Rows from block 5 of a small CTC audio transcriber, named by matrix and row number. Rows with one number belong to one neuron. Each number is 500 + 50 x the weight over its row's rms, rounded and kept within 0 to 999. All counts start at 0. Numbers have three digits each.
Before each neuron's rows are labels from the 100 clips, of 14976, where the neuron reaches its largest size: "strongest on" is what is common among them; "loudest" is the band of the loudest frequency at the time of the peak. Only what is clearly more common there than usual is listed. The data: short read English sentences (LibriTTS-R).
# gate: MLP gate (model.blocks.5.mlp.gate.weight, 416x160), inputs 0-159
# fc1: MLP up (model.blocks.5.mlp.fc1.weight, 416x160), inputs 0-159
# fc2: MLP down (model.blocks.5.mlp.fc2.weight, 160x416, transposed), outputs 0-159

strongest on: the word "you"; the word "how"
loudest: 1000 to 2000 Hz
gate.276:442525499539466484431484524478521419515507522544499552397474481389530554476538480596531476544546491518476471462570533467512510489453467538578554535407476505478501545516513496504529549516402528414460526512589490501443498578555520512503653538509427498477410497470517496542481427502387552472447586505554519422585502384467429500366420526550522475485572483455436480494552620473447576545469514474513439503448477381449514457517553441487483446467481429522471517504471517518548543474497374
fc1.276:612461469503545547487497552493467471475489496450515527570456507467582487477408462423409472450451494455417492517439467519490450523426542471526610500503478582407455504497520463428510493585548526478545471422523494522592516552548550449469485510562525552515599436508429432528487560514506508530566477417469457495366496532516563576549438521423585551550485432585573530463458413463460486566446510455593483395490520581540502543501503522442526522523500469575568595509393496445510565510495514
fc2.276:552568469503452597445481526540563472511362653565427482520491561500496549489575461593450465456425483485435462442560536389452504515540502524484585527513551440411477512525506461457484513459486465447460567499531482516479458517490539413469490523489479472482495463553540525443418570491517527502388457462446402509563549458572479576441431476546559463537521524425555476487505534491448549573527482504528506504512509403481403476577598470451408507488582526460464495496487579572580502534530421

strongest on: the word "you"
loudest: 250 to 500 Hz
gate.358:515559500447469553443478504520389459461427552540604403536479448541478461561478457487441521493430465585610518482480540439532582491568502445510510484540430515470418456509579505454546491540488515523457531515634431521433523385574545415432496638597444519533450529480474501531517538442470476487463512531545471506474500443488485564501549563535520441618520534524500531546462461404575479549556489524467452440495561534634453563487520525484522549507530531504540552409576541537443516492499504
fc1.358:561538446472439505496559516543520517467536622480492510488520538484501558443499501456490546465536504539461408471478487539513549447509514576534462622518549597504540494471467561542559489547408521632499622427543503441528427599502550467481490506556364489562465530444546499453596543454551525497544548535570573464445501585507579464521570464553501438501488502432482492506507537585481552474487601532545548489463465523456512440603520538476422446543435592524483449555545549459525614497475490
fc2.358:423488611466452483468558473425545453451490594458551509502500461529539564572455496563501592573570478510372482484586554561520497479449496616515457577464470478554459506488564445478608519473474534470426534472500479535532480444528533516418499468493582541586519511566548556464588479447464493413523576573465560539559592495466521555392529529490569487434530498439523473545523524455543531499544575525485536511476475577494520580542405491495489568617487503515567566530569584553538496485486490

strongest on: voice: female
loudest: 500 to 1000 Hz; 250 to 500 Hz
gate.250:588533465451535547416512498394564462538483547514505530533570401462449482429517466498433430472471495523548493486434512434512461555434491472447443495505556449560481504373502529485561545421527582490464531519576538592484556565496490510520585639508445428550519483446479504493424556553507514515439588486546456528466474549504422625455498534462502526553556487515587537442484538529454561539476495594502495559567544559453565581498465542467455596483474560444412515520434491555481535526554575
fc1.250:410490513485478463514477451450408500463537574520553484518405501592485367446492530410437451522526584518481463598564425487491525527569509489587555491557572530489518455478381503421462413487500512489491534494490545561426456461586529507503495431494423516416465573492430416506505530479543530498406423425530446457517528440465475498619493422503530478508469548505497502450508477456549510508440539562508461470573460460593485412478425588460478481461510498489469413438575574551579473516451511
fc2.250:433457515494520544589465486493527413547651524485515546415464526456420508493459449554526573454499485476542485529373573536408429555414492557492564448472516423470467586451565436465571576565514569551550493441365520529529521475451487484630516534523517450517398520510523589564490530586481475474480460518482525517525478446519518527493493558516451518512506467436450532553433516488509455472573454438561414459506421524493514498475532619406503552469545488461426540502482515552535508525446449

strongest on: text has "what"
loudest: 250 to 500 Hz
gate.142:507489466541441467455551565469462413490455522572485463471459453476486449578544559505462500520437536539572489524571479482435634532487416562575565487469526462405456518592449528482521531403432467420484594444534499455593487478582470545463521500546469564533604510390553452514436542553520510524504534492538491565605579462514461506508424609513381439468521525550474501451474523491480565469552488557501480467446493547536430407575442491517530535529508467463544574556466476504469401438479479
fc1.142:451483562421512561465485436493374524568565497516537382442558571496509436460548545452543489606524417558455502490551600399467470485502493504422418518524561513536462543575427587455507414530505521441520436539475559531459525536488422474533561527533455521431481530512457459502551472452548369494537465452527411458525489536498555481561550502452461504510472513481479457466536478404564550520459476523599507445465462518493519475512619611519440468454600522467574482500475552397508501548485499
fc2.142:463461559529502522416531486552495536476511461503528536543512477444469367520536506487463516436482607449495513513426615521505396542473494524471481530479501453569564487491530614555421454603487452506604450432526504456460521482440429472480409419461577432502503410547503475506502455527506505446475568428544473551494367579502542522435478574514494487492464515553525573529472583496501495421454550529476482460470458565468435421519490559613446492464505403421503482444467522387463555530493560

strongest on: voice: male; the word "he"
loudest: 250 to 500 Hz
gate.341:508569500490459496485470475555455492515481561375463472487593488512504520516515574432457444431487482653440458583485359607533473551448442526449535491570470585574513481549515549496448542500384437472462610461447521464495522470546584497482438491469456448406498511510569502575612554472522541531510479474579533476474547533550471412464517533444440414526463482479484466472422512544462431512565503519470487517455579538514543445569382526519515445464492444492482445475503523533412524448510478
fc1.341:553534479487510563528479527589523434537402468508528462577509469563478534481460562555499447439482568479549423457537544560433560517555477510448478493514477402501325454472420508520521430564457450505537533465467468485440584419463552422528520540444448440502538587474446577528552454467493558539545497446483514426503478540471525454451513510490452441589453493562535483446483487495524498544511524543466490518633527495513533434600583465476541494501512580562514499626423542429357525522490518
fc2.341:518503577580456507419520486474443431443508529475505464408555553530531552554499504537460577490436466573426429511501459480516397581394409510496534443547424563512584567595535534484555497482579531492508474467541529508462512510506469507452480446493491564494436512614587458483541454408516559514453634528616570490519454414554575554505563540454542617498531547499504510480472488580528464510551431514511464561471486521532557493523377503568482491537511425562497533524544505509547569541489457

strongest on: voice: male; the word "replied"
loudest: 250 to 500 Hz
gate.334:477535467500543485479511445439556505403516608499577539525592588508500513439561504571536508463520623436508452441437496446445539495495514465561530511444497536597582510524474433509448475429467469543521515489615464470542569499414502489535573503465520486514521551504503518475417473670494609445431595447367414530546424480494484458491502466469467448489457488490435560496519603519567482569459511460480431565468501530457383494531514576523487491477506534424504502466495567429473515504502521
fc1.334:493519495425505488538538437487465517432661562478462514419465526488409515414466460431431532440456515481428524454504564509453484485487540521606530518584452528450456460551522540455537401384454525591463406556566509516503524434547442488496601413492522518477435535470505609458455505486444477504549512547425503470443534473483517482503506544375497569528507455564493460614498630437463609538492517458486437526441560556443471472441491491459457527490528520519436447531464551507511547481509502
fc2.334:536511527592468445550559548558404432564513503448514492513437466472516367550547549417516471509498468466529538477480425498522529520475448503503460489517545457458456531592513478563568544557423513434405551503394488482524484474555498521564495493421469543462512518519573592547511473443603380477517429544587522446424491517473489515512492542486569557496648516456537527475492388454460448504464550472567561449567497491509527426531427497480619393536487459439518516490609468468445500490512507

strongest on: the word "but"
loudest: 250 to 500 Hz
gate.88:495426459517495411398482628512411500562519462461474520513570481549465493509508552560503481512547534503428457502579477571512422561586408528561420497379457482418454506436491533516459479595510441545501569580496470466404557457436514585502527528568472489493471478443557526518461416512494612523547466496457501523433506507521501484467530463533509498382510462436432471507506511549491531428469498536419509420600502543576434454491510544450498493557520416573575517574572472410502494483487424
fc1.88:579552530487510511388529470560475511475460385518445486476510494515462508438422597508451568499631499455413543516498425457498497412458515533545531497513498579489527459557442486519506560535544476454539543516494406526548437447435563488395513523490483496497477573630589536553588481542507461483477491548479476444573535543446568436547470527413430554433486482450569472519599524496572498472560535493449558564519462480516390417469557393479468539486509489470446434426496527493426491543550555
fc2.88:460472522481531636540531501524501503523543479465582502442480588437532470536450487516482492537464496496461431517500549546453598463506481489470474565386480551513518461445418446545495502570520464450479431414556510506428473412482497465526475513466484559504659494420437395514592475538490591402528542529583450625492476546474473503575557455546530483495456480506498569540533469466476572452509569547498491561546437488506625598501552497454449504519531606472405495543555525454548482459521450

strongest on: the word "was"
loudest: 250 to 500 Hz
gate.369:430480529480516507503445576447473439414486530355477531469567539516460518577604516505496503475512564463535471482500529476466485543556511531502543492526450481532475478504410499579566566454455571600498531441578543474547496424570571503481526388500497517505469483459498473563473567499482487392468629420509467422488449573521413540451496442570562565549576501614464536475513429530468486464530464497476554515579512515574551480416516522469513610415500487528535530461482583400559477566507540
fc1.369:506447387549601487451464562483537518412443579495559523465506429450566501496599459519474540512530497556520539480591487490441488461445528547404518446467533451477605545572381549530526525474490566502517608545569465515498499500566501505526503485500517469659454488612513435534446468445485564446461495487420481551497441436433413552546522498521495500422508454516440515422505479401552443484524449508428457528469464510482509504450512534571434502449539452531607549524451551540492559501460406
fc2.369:530576605429445497603487461518477541535505441512496518459546540521545468490500554510525454544525500450454532515451482498506503488507467498535518515539426534449450499487549491480602536569564458527418481418498468534509594510524522535567506576446510602364497496534537592563387402418487376554556516533495508475404513466455548478507551525533554481520527454527462477487479491528572494411456495520552428439541554539552441482568439485384524380453475563484588407438495430535443532546459501

strongest on: voice: male
loudest: 2000 to 4000 Hz
gate.244:575562517529477487542567483560466471501515593462491507497521478515488576491448400479598493543548480504544491469447486487542550580524552486485581547550527519620453507453479465445548489598523479539472504500524455510525503571620557538418540533510527477618550513421502459585565515548511574514500529517629475509411509643452425543556494493430551525543479533440566538484405497547460461454540591590509458500451486511450485473435545423478508548415581459450480492555502563408527547509509472
fc1.244:516450463458514452523501471522431495542500533491451492424512495458500569484570554531415555585554500630537593551425525465554454444548454529484503447519501560567474493369541504494606569422521469509445524443530481468644590507573503532530453526517504551528562516513547499496521520461446511576435583494527489439545479591530489526489541579429546453513498590528570512439461495496532509484541457491557432525527534564554547465506461541496436577462583550393429616499467514417522531498453582
fc2.244:515440455534542643506564483539508564533583499551462529461475562490469559491493529527537465476486506495523395604592545514586441460563558447566496486475469518386553431430511387510548523456473534470491547515531539503471458434541571517512536464525443536445584536464506531443535442484499421480475491557512447503358530450342481547448424477565565531515501509439438571453511454523436469513437493461545486496518540462512496550505440497536507420548498452457547443492442400582560545446439502

strongest on: the word "was"; the word "it"
loudest: 250 to 500 Hz
gate.126:451419497549479441501574513482443441396392602413518557646496468533475518536464518475521570491470531584582529552517556521455468446465437430587538514551453523509585437569443511494545473552600550555523493512466485457534610509600485548524470524457352485474457461475430538498523496475496552464463530464585448380482387572517467493483502539474541498458512534491448467468496501500523436505518476566536423474490452534604563475512474527513556539506510510465569571555560451469536484543480484
fc1.126:459491489496455437548428566500489478497476474403520426392596516566483494592506439499447486538542437425459482558507439471541499517431517561515504483578494533503487525526443462516516450436486454512548547545482421551567426521504462473534460444418540518544474430476452400500452529489466495423463521423471440509403533509389427494535559519524564536486478610436469489622550488610490427496445449510463436451564500559467463549559469479456565499547450464502522436482584448554442440413536398
fc2.126:509514464520435418533421376491541599559568546542484405503555431403494492460542597544461495500557520539368551487431441484530484468566502453494597452557548512501489474502562537469539542411551614535534546553574500450500489522547564524608469525606396490513432584551439494521482583470468502494473470406465543549506510550457497520503481488513460514469494559547544554530549559497480508474518547472554461465496565483520369552573509474538458446454497500522613506472493412479492459557506503

strongest on: voice: female; the word "good"
loudest: 250 to 500 Hz; 500 to 1000 Hz
gate.265:513514463479409527529561400460457485478505535589534526542576524523507499491507554508498442463553573477518512450460465495407438492530486446423554540540478474472403424479577465619534462543482532572469547393518562542577485456517381519480590482426471419430507456505524539437487558502454488444429497507446530446506537536464501544415533560477410475534475576499496514439573521446507491530452472472584461463516493497439464438518563495450457567556463586559427509599455544478610616555464542
fc1.265:531426510477467400517427448478504495484493593533423506497539446417533544583485486482486530564522541525638493410509643530374547457516540482479474498513464436522440559503485443456487515472498519496522479469538543388529564562487461506482371474450494533441499428435495453487468421447483446514460551421452524503540524465503565382530443531470420571449575502466469443416532561469502485477531549547537564537564545412502514422487576573490534511487530614447465557553482466554528462526518484
fc2.265:464532482384578524536544521376546481522522463492588439500485485562532523573524588501540488483514431518419411430528412538422516494446586451565496549486502573496505489562490543453498459501569530454533465493560539520469353483591557481521660474526474498513527434485517554469463545549568575465549507497480596528393508460548441562487575517490499520467486573465507520548547496551478609556529490538382435536395444489467531560496449454476480545455534492493516494486553459449504432480482495

strongest on: the word "she"
loudest: 250 to 500 Hz
gate.275:427586471534466472511518495561482424458539467423521549586451480533538635534466455465458474571527541485401469480549545514451406565510475560493524437460499478483529438521481711581476516462449587481530528494499456481512440419542448501467493483521545540473526467459480520511427413483461542465491509500628432508520476534441406518556541455514525474556554532512535577431584460476498514473465450566509495497505473572452583573560515575445550464434455509455439516586531481526395511518540474
fc1.275:579513477502498484577350538496517495449490484478491442456508517527496518482483498596533562501518480559438468454521571543473533500487486481412507487536447540628609528531555448438522544557434499544417463560575562401524495494411552457517491495449433491496571528590530442502542396616602455509506420491487550438492525463572504463452492455516531466491552491482546509471398576505441477460464467488533507495556455567503591442483513624531503436462563395489558512508541513413527479445438553
fc2.275:560439481436505505571467490528553506579525472484484510523523492484490484505493490480519555489491601506462477515511438587457515475465613602440474470445486652490564504594535444464540471482513491483530583516421486458475591495470510486479500439524418516521549459474498463404543503422471409499492580621519463393446423455592540504507547626477547527509468582539448487553474549517478429514489441502476430453599477496556570505546390491512534622490452514529493544416425522481474537565446496

strongest on: voice: male; the word "be"; the word "to"
loudest: 250 to 500 Hz
gate.139:406561465472527501444498510572465403392460441458552449472576483543490558457494526505599411465480500512521473526538467442415426497522478641456539542405570523551443377540450613532460519474528448421578488481513466472533555559478453499488528556508487492535435535513476484464589471499452531450458507552529440532495484474483499489481590584527454420530557488542423545410496415563495430490590530417495514587534490435523492499559462541465541531451474521454477575573540561398517501515524490
fc1.139:515519494545411523473481502558487536500421580479500554593527530471422569585507472474477521444529482500532487511513618481483389525519486579483539514533567509483529552406497573480504512478481468460533463554482464507533537512502497516450611541561496415583568489462442434532406487403435610446510503518481563611578532393374536547552531516519450505474505496470488476461579449569511459464454483512519487403483501580560541423607492481556473523493457541522427505589501473538468542627475511
fc2.139:517465474500381486531507580404404530543497555487497507455595449537566580568482453529552442446444456514521497389581514458537439543447486561449480531462528453490418536541426521446448453476554488457482460492537460554465512489446442549530537403507499461479483528546499449507510560596498437548559432512522524541599538536453519398497457479530467462465500449577439466493544418578496444473554437523527394469512467541499450580532526610513532490390478539450477487549465558588518457409586532

strongest on: the word "she"
loudest: 4000 to 8000 Hz; 2000 to 4000 Hz
gate.252:517460443530458544422500501591531537511391447423474488572397447566488510553457521521449529469515519558490439496537589493469508514398435561472556475519555498568477493477483500459466595558532559562481496489562468557587561497526512470472602430490479570593490533476536486588524470450587447469543522517527527499492608527362445496479548542476493523503467526477444624582535402569514493463526490483401426637498448506487477474573480530472540488416528484518538465481465501543536550418531440
fc1.252:537514563504554402551474498429541566447449426502519403460474510444521444491435439468557522580510488433538470533469463513469585484438562485509486519494439448469456540634428546449513483524488439515459501501427538561449545498518549499452547474505606487512562496506532442419470502567585439388434564520407520509489430501450447569578587429460437597485475543472441461577509488450449510473444490498544448502460440525471547598430428583493514442474411576542479513515541529509566532491588505
fc2.252:479494613545459432483483496398518450561537530479510530545499529556468428497524469509433509485470449527511579452478503600486553502471535476511478452569509483496588584571530514506575457511523517573495442395567495421517460538502513526508380470490536469490501435534573440619561465507437610492517539450561496476445525543490521470550436412445534455502446422512537400462503558439545549539512608590486475483555480552478474546423592548575484592535485532399505502539532541417419478452557528

strongest on: the word "was"
loudest: 250 to 500 Hz
gate.37:431419477527549498442402516483455419437507484484461472458544464461507499570465518541499438529376486524543513495519484481487406453477448448456541479469515504511466475486460512544498463459492535372464538432531463483475551528422474504533516536463501560488487414426447353504515400456481457511480457497445429463465581417415514482476524513609555502504488523581408547459493412512489481475454432478484460478535609500450454486523482607459483449480449443424503679489561457590506488469458433
fc1.37:405565525515465546513567498410444452461439545581445469468579459406601534463520453532585500463593503494468542446479544490537497445518515528451532484406547531567406462466464500400551477452477425499592526515538449514481526559498529428403503504541481511547421465492429456503545509559510586560429497550445657468610546415531621507416562478469503538545498485503539483473513542509532450528467561512577455513428467467529472460531482491533490402505508474508426518460432481489526528478430444
fc2.37:542535438562470511551573476546574488549454486481495539490534492538580580476534458507564476477449462502527497461486509422564519464473554533434459551411583424571541578480417476556402572403512453496516427462514392467520496481539434414449539416561488469560503428547504518600480524459527475513485506503492492463506486547429564516432531502370465460507456526510462475390635475464500405545488516526459562493529475448464546523544454526559447486554441528423377482541531512460596545438538518

strongest on: voice: female; the word "you"
loudest: 250 to 500 Hz
gate.220:570529495495546509420523523467559407430542543468610522592464504573403463449431491546484506420508457437539435328407537478534529541514461540417439478471449527570468473486475545525517420517543532496535497483549474427485555523512518446482473546539616446498583461498533557430541545538501513502531489515516528496456476524461496418445567520439479519573435512529466558508522551411552511385409528522519577462395512581430473509495446418517515418420450512529498473490498477477470537542435579
fc1.220:523470531560481435509572539448521506567412547478467428538419510458498471491514537522478464532486581441459444586511427554486565410397444511407521439590544468468492547449463470441589507512437502438505544559459560491475455488542424476412491491491536441479445487442448501510526578519550472418529502518503521441550489474449585527481426577597512531487450489528527507548394623607471497422500593557558543525421525447515448500562436560480484465520490452539540557480511477609521428570491441
fc2.220:476604446438475531439515533508544525423500534485418518470546582449449462537563507515456475628534482515585480466514478431496481443515478533487426494496485402405493494443465495494614432440508626545430443429567502456447429477441565542478490465431533519556522527554497564481573486499477494529489491475506411583483549443458517561571529461457511522460557527498559566527490498518488550391509446469569460493548470547501490551531517481447597429572503562434585504463414399442410489414475465

strongest on: the word "me"; the word "you"
loudest: 250 to 500 Hz
gate.330:547464391558448563508495548557422560415500600449463538579432401522476487479432427540519473531538466482470426487552477443499495558515425446558530512441479480500500544621566497518549541602485467428528561557534528512532557486505515511482509503532424521501567507545542496503482464588488499533463569519538411446407490532440472539450582565384502502486496517527503508531486588501510433481550554579448471427544403536603515510531470561534535419428428490548505526475492590563453516585404504
fc1.330:507526394604481520522419477626545404458499433462460489384462482407554530579470508548511450508500525568530462475563446510421444509536495432519518539446549467573533514511525531466513551436492462471464506485471418500507515529436461483467478573470401509451491499385518512499540421545459517425429558475518549574530453506541526463340484468402510500428471412558511514463549415569529464474523497553422556484568422492511476569542505466571438483406536532547529493473542512503440524578546518
fc2.330:502500416497424491548501569504481447413550510498458490481378503501451480511427422514499476534520420505487470456557468398471535512475578471475360413532514475453491544552496427533470537579468511429519506518484502514560466528564491557511502486503438517442543494436546467447454393503402506518456477545528416560434460488424518457503558417522402500502599495515437460575487515414619386470503417496524415498462545568533543510504447460555416409519383485544489555484487553487536493523472459

strongest on: the word "yes"
loudest: 250 to 500 Hz
gate.357:497576380455396555358506523548535479489547500441533569550456516469380465386402429506473403476371501500608501549439475534511556428472468488564506406482540531459524547559445520533554481465611511579513523490478515436528544500534384516529521533520494521504573575439535524472526488500506553474530529452561490459371531534479464474550486471460559478513554532501508514480582586472475467415503529579542495510504513484533459557525528479537557487540447551529529577562424512529505443463468488
fc1.357:487458488534503577483523455493481558503478466511533455606405528517518497512383538479507494484432439533532442518453463514499457470504530513513411482533565425539479444417545522509421446538488450523451540512514571487544508522474564456421420397503478492507592553498398444416479466491546401550471457501499429452464430548444502519489471481432458549555502548546506469519456486416487506376631481473433519553562373441520489581484430549554539450488543527491481432467496466463452592399429584
fc2.357:366556543449495490565519446512593554478491517426536398580521494492447483461468485503553433530540499554556418490511539644581432564381484551457453557509505475419472531500480535467496483541482548532473572456442553563423453521599448577513411549455542487523516485526475519524440534471549485478590477481513539567378479469539493438468451493517512515481448457476526512509479488450518505593537449566448450500447509569488575546417394514528411558489461454449583570461509564521531517472502574

strongest on: the word "was"
loudest: 4000 to 8000 Hz
gate.343:562536512499541600449477567537489491496617477486408508544480521528468607546416528598468466527596547458461523513485559486466511519441479471450529461459545472542496436437466505414459458526469488486495518509480534451521534470444411575520574520492422454510546556473456546510438518499457405511539521528448417467547576417467360498516559578500455491467395575458517506492627470557428402525481494461509525564434388533471483410453536532487444504430525461493538456581500538517391526518490519
fc1.343:522350553503528493496665586470474535520504469499519445533530462474555548465546546481481546606535583543466500505493443435492484521503478546515497503516588503343460496518567462456524534514462456527483514487503546503530563479518475527535513471513532505472496493448510474469534540363542555532535451484547496520452424513486513570510515532453389475496502492513460487502544428485543520520508487461518531416529608564518428495477400539513319556511464557492422514507534594398618547577542537
fc2.343:517553476510593522461506485458557565527570516579527510533560481524477545530581528510507490600449459433390474473460542503479507392504532349554441540414452525564513461501417588591499461465492527565475501508472437512459575525485567500462486561485525465568549519414484500482549463589543495508491546445461527545523426486486362507493535543517515493466562537438504427407497514451478480429492446603533401575557477493464432528449529468493445450417468448546410478534527414522413549531476522

strongest on: voice: male
loudest: 250 to 500 Hz
gate.162:501462582512530503409514564609557504491480569421479523469503551450546445418514534477503509491571651480490512507531553554493561543572468535546512526525578567478487384567534489366434506572521438483508464456469481407539587470400403445420486476456554529481524550522587492503483498503591542462485489455496563525461482437490524511469484462522489506415458497563475511531563532470465471487480476542452531512516520577585537437589482514359523470527516488450475372455432502521503570557460449
fc1.162:538504488511469493608517426531487459491507546460441535490483550474559597478507443565466586482484425431558527497465585513501431494484496476466570526536440476470542460567427522491448589367413511487515397431504448493487512475440374503503522463536541458500467464512484446552500482584517491436512369452547475459566527479513537438448472517458396516476522461488486423526443452548495446476443512363515471539550409510540604518428476391488606497496491455477426506511556450506544426483435465
fc2.162:520507460448482497376499460461593552513450549636480490512551588473477526473446616550477484481493568576549437519483428564498544473510524404459522494497573452512483556476479547492494440436509436451514535586435464484472514503468475459552497565519585466503520466492495565547493556412569491527493582519453552504383613540528509518497543482583551460470496441451516615554547584477587540509534522508394569483497474553507507412480456519447548480505383538506526524450423513468393527504491426

strongest on: the word "was"; the word "it"
loudest: 250 to 500 Hz
gate.120:503470547495454540488502552517493468454425600411482549554450558537424522558489546543547462543439527572454510441468498443400369507478553529525516398478428524554498490547476557548515492471548606488416505456487516473505549486562456510531543463471484536556513486410487473420496453525523519440495473524502432535517522540360506527530605597525560520503551429472448541564590518487517568372493534443528491491595523537532553487497585457610561546405521481471511495509568479565565503484445416
fc1.120:410545437521486509527529452471517594476545401610483528514430477451474424559418462491515584382476467412567520518443516500481495509435532585474448512579475468458396505557470469423519468462515539446437537568482599474440508477508457378473486465528602481544451460447479465553479484551476481482472414559504511494640503549467600486511509455545553444426483494464574477551539541373524470484440498480520537541457502617492550537475487507511486465619526509464453492492533492469532456523459564
fc2.120:536466449548508499357558519423423444522461563499508524409472422530524480450537511500490454547431519503423432501560461453524537460462449463539503561414452549547545469450515437576454482443436521562542506523473539379387478552470457440511462479614478525525545450522492550473597522584500493483448599454544526478493572443550500489464444469466482474526468460452500556467488491549325449508552482579493499506446402488418438466494569496514488507510508533482510411501378460481557543490445511

strongest on: the word "my"
loudest: 500 to 1000 Hz
gate.147:404495395554513434484488503573448472530495536461458539449499433443462472528551390518496491386465525602529463408526535513512511573498412547558545473516561461417605486490482412511528585489457476505514415564577464508545523568592565499578556477597488464482494478516582486514465495553436546658514575468481500488465521516531454391503563527519545460517501484557471397422507486525467488435497560499518408460478440493453532490529467508453423553501530437521490516444472452613459502528489490
fc1.147:428500504541498434519448558488544415526567545536513476457435434548487462609498422500531606455510541446541449448490554576402488352477546511517463430498537438569539529466445513605556497424525522480454505415570507460469536477540455512573456569513606549538493465491463579481489451514507467517468463488493524547432518486489526484555455463507463437515585468474596530432555503614520452484485585536412488436527564632488461494463550452534455541431452505461543506432523465572534481529428447
fc2.147:487537485496574448593529503536631470488458482485397553524531437568520508505529534498446536567579477539576504514517438478522538520589500525506512493516552471453483564522428489428453556516544505459358504527460552501427503498508451446460493488493527508562490515595521558510585607541579521518557540415543440536544477469407489497515455457442516437473547505503483421644438427476521433550564507530496543496437572505580515464522436548545508553453406542465560535538500529607477482419475380

strongest on: the word "you"; the word "i"
loudest: 250 to 500 Hz
gate.214:488568525557498497439466470542519448506441533437490550472473572504457519397499484452587542440491468489511417468562483468540596480506458439547606535462423461523501537555482461521450477545531438521497614517476465572535403506509552552425547515562494526518557489490613495487556479520556542538431590524434529486540565561425466494502441592535443473527481483486460518427537542454556489558482484525466419596523540480446424572508522557534529492429533476426447548441473540414393646575457547
fc1.214:559493572424539610428425445424492462423491459433487480472573528447458454493522365478478454474524474513644418472523542433513523483516496548584522446500507544471529450484473467472474537518602475484559486597491540565549447561491428446458560530562472517536437430476496488437544507508476505427449581427416482483618487603478472495523495508469525564555532479526554564564508454536524454478510511444559426555530449471555370516528452504486440575470492522599452549482484495544557518565462540
fc2.214:563439503534483511529518575535403527450525543496488458446452478510544558420461567437478491530533495481487483572379469482441531555532444418436398504514440485523465548533476498450512439433391534485427493566463457448504414491536430436529535510545400449528586445517509446453558492486519443503500474505590517504509434451518523499459437442503598500451520455467527412517501566403396507501467487519472498437499501480482508475440492539402441495475427543428523348464418488533469422369476524

strongest on: the word "you"
loudest: 250 to 500 Hz
gate.361:570530502512525496470554548460506466563451455522450561552502412491389513509498459530512537502479524537492402452399502482585565491495454474545533463491516552430441536606404468446504459577470536445431478504516616485569526568570529483480556685551533494580455512483531499569557423426521480492534491479454486512559510524474431566545594601478452501506501498442497501638504553503422462394506537486461472461582451496444585563485544451516516574489540469524481531545485495443522544506491558
fc1.361:534471506542553495518623428485395505487520599640518454466478526485508521481510451450594559544387511466411461464463517488510541519457463491516421479447417477531520482514512547495464461502453562551542499478571525478492509539555486412500487456643543449600519375472542506473478522537458496502506530581451482540433546501487537494427605458559547561511504529398514410458482499471591506440490472432481520448450419438415491472509512537538486407474484494458487510530541461555573607518555421
fc2.361:417456554500530397528469571550529480519539554434468495525500489502531494542549506482499528556511558560470400418452464560481571588496465525556460516496463496475514481489550470462516372479476460654507540517529538467477540450471517366561412432545568533531467534602525532478546496469468530467482679465529498477545477468484513540500465493519621493575523443505498443613522572440490464470527482487579580454511477562470481452457533427525511594569491388455553504533517537518454484491538439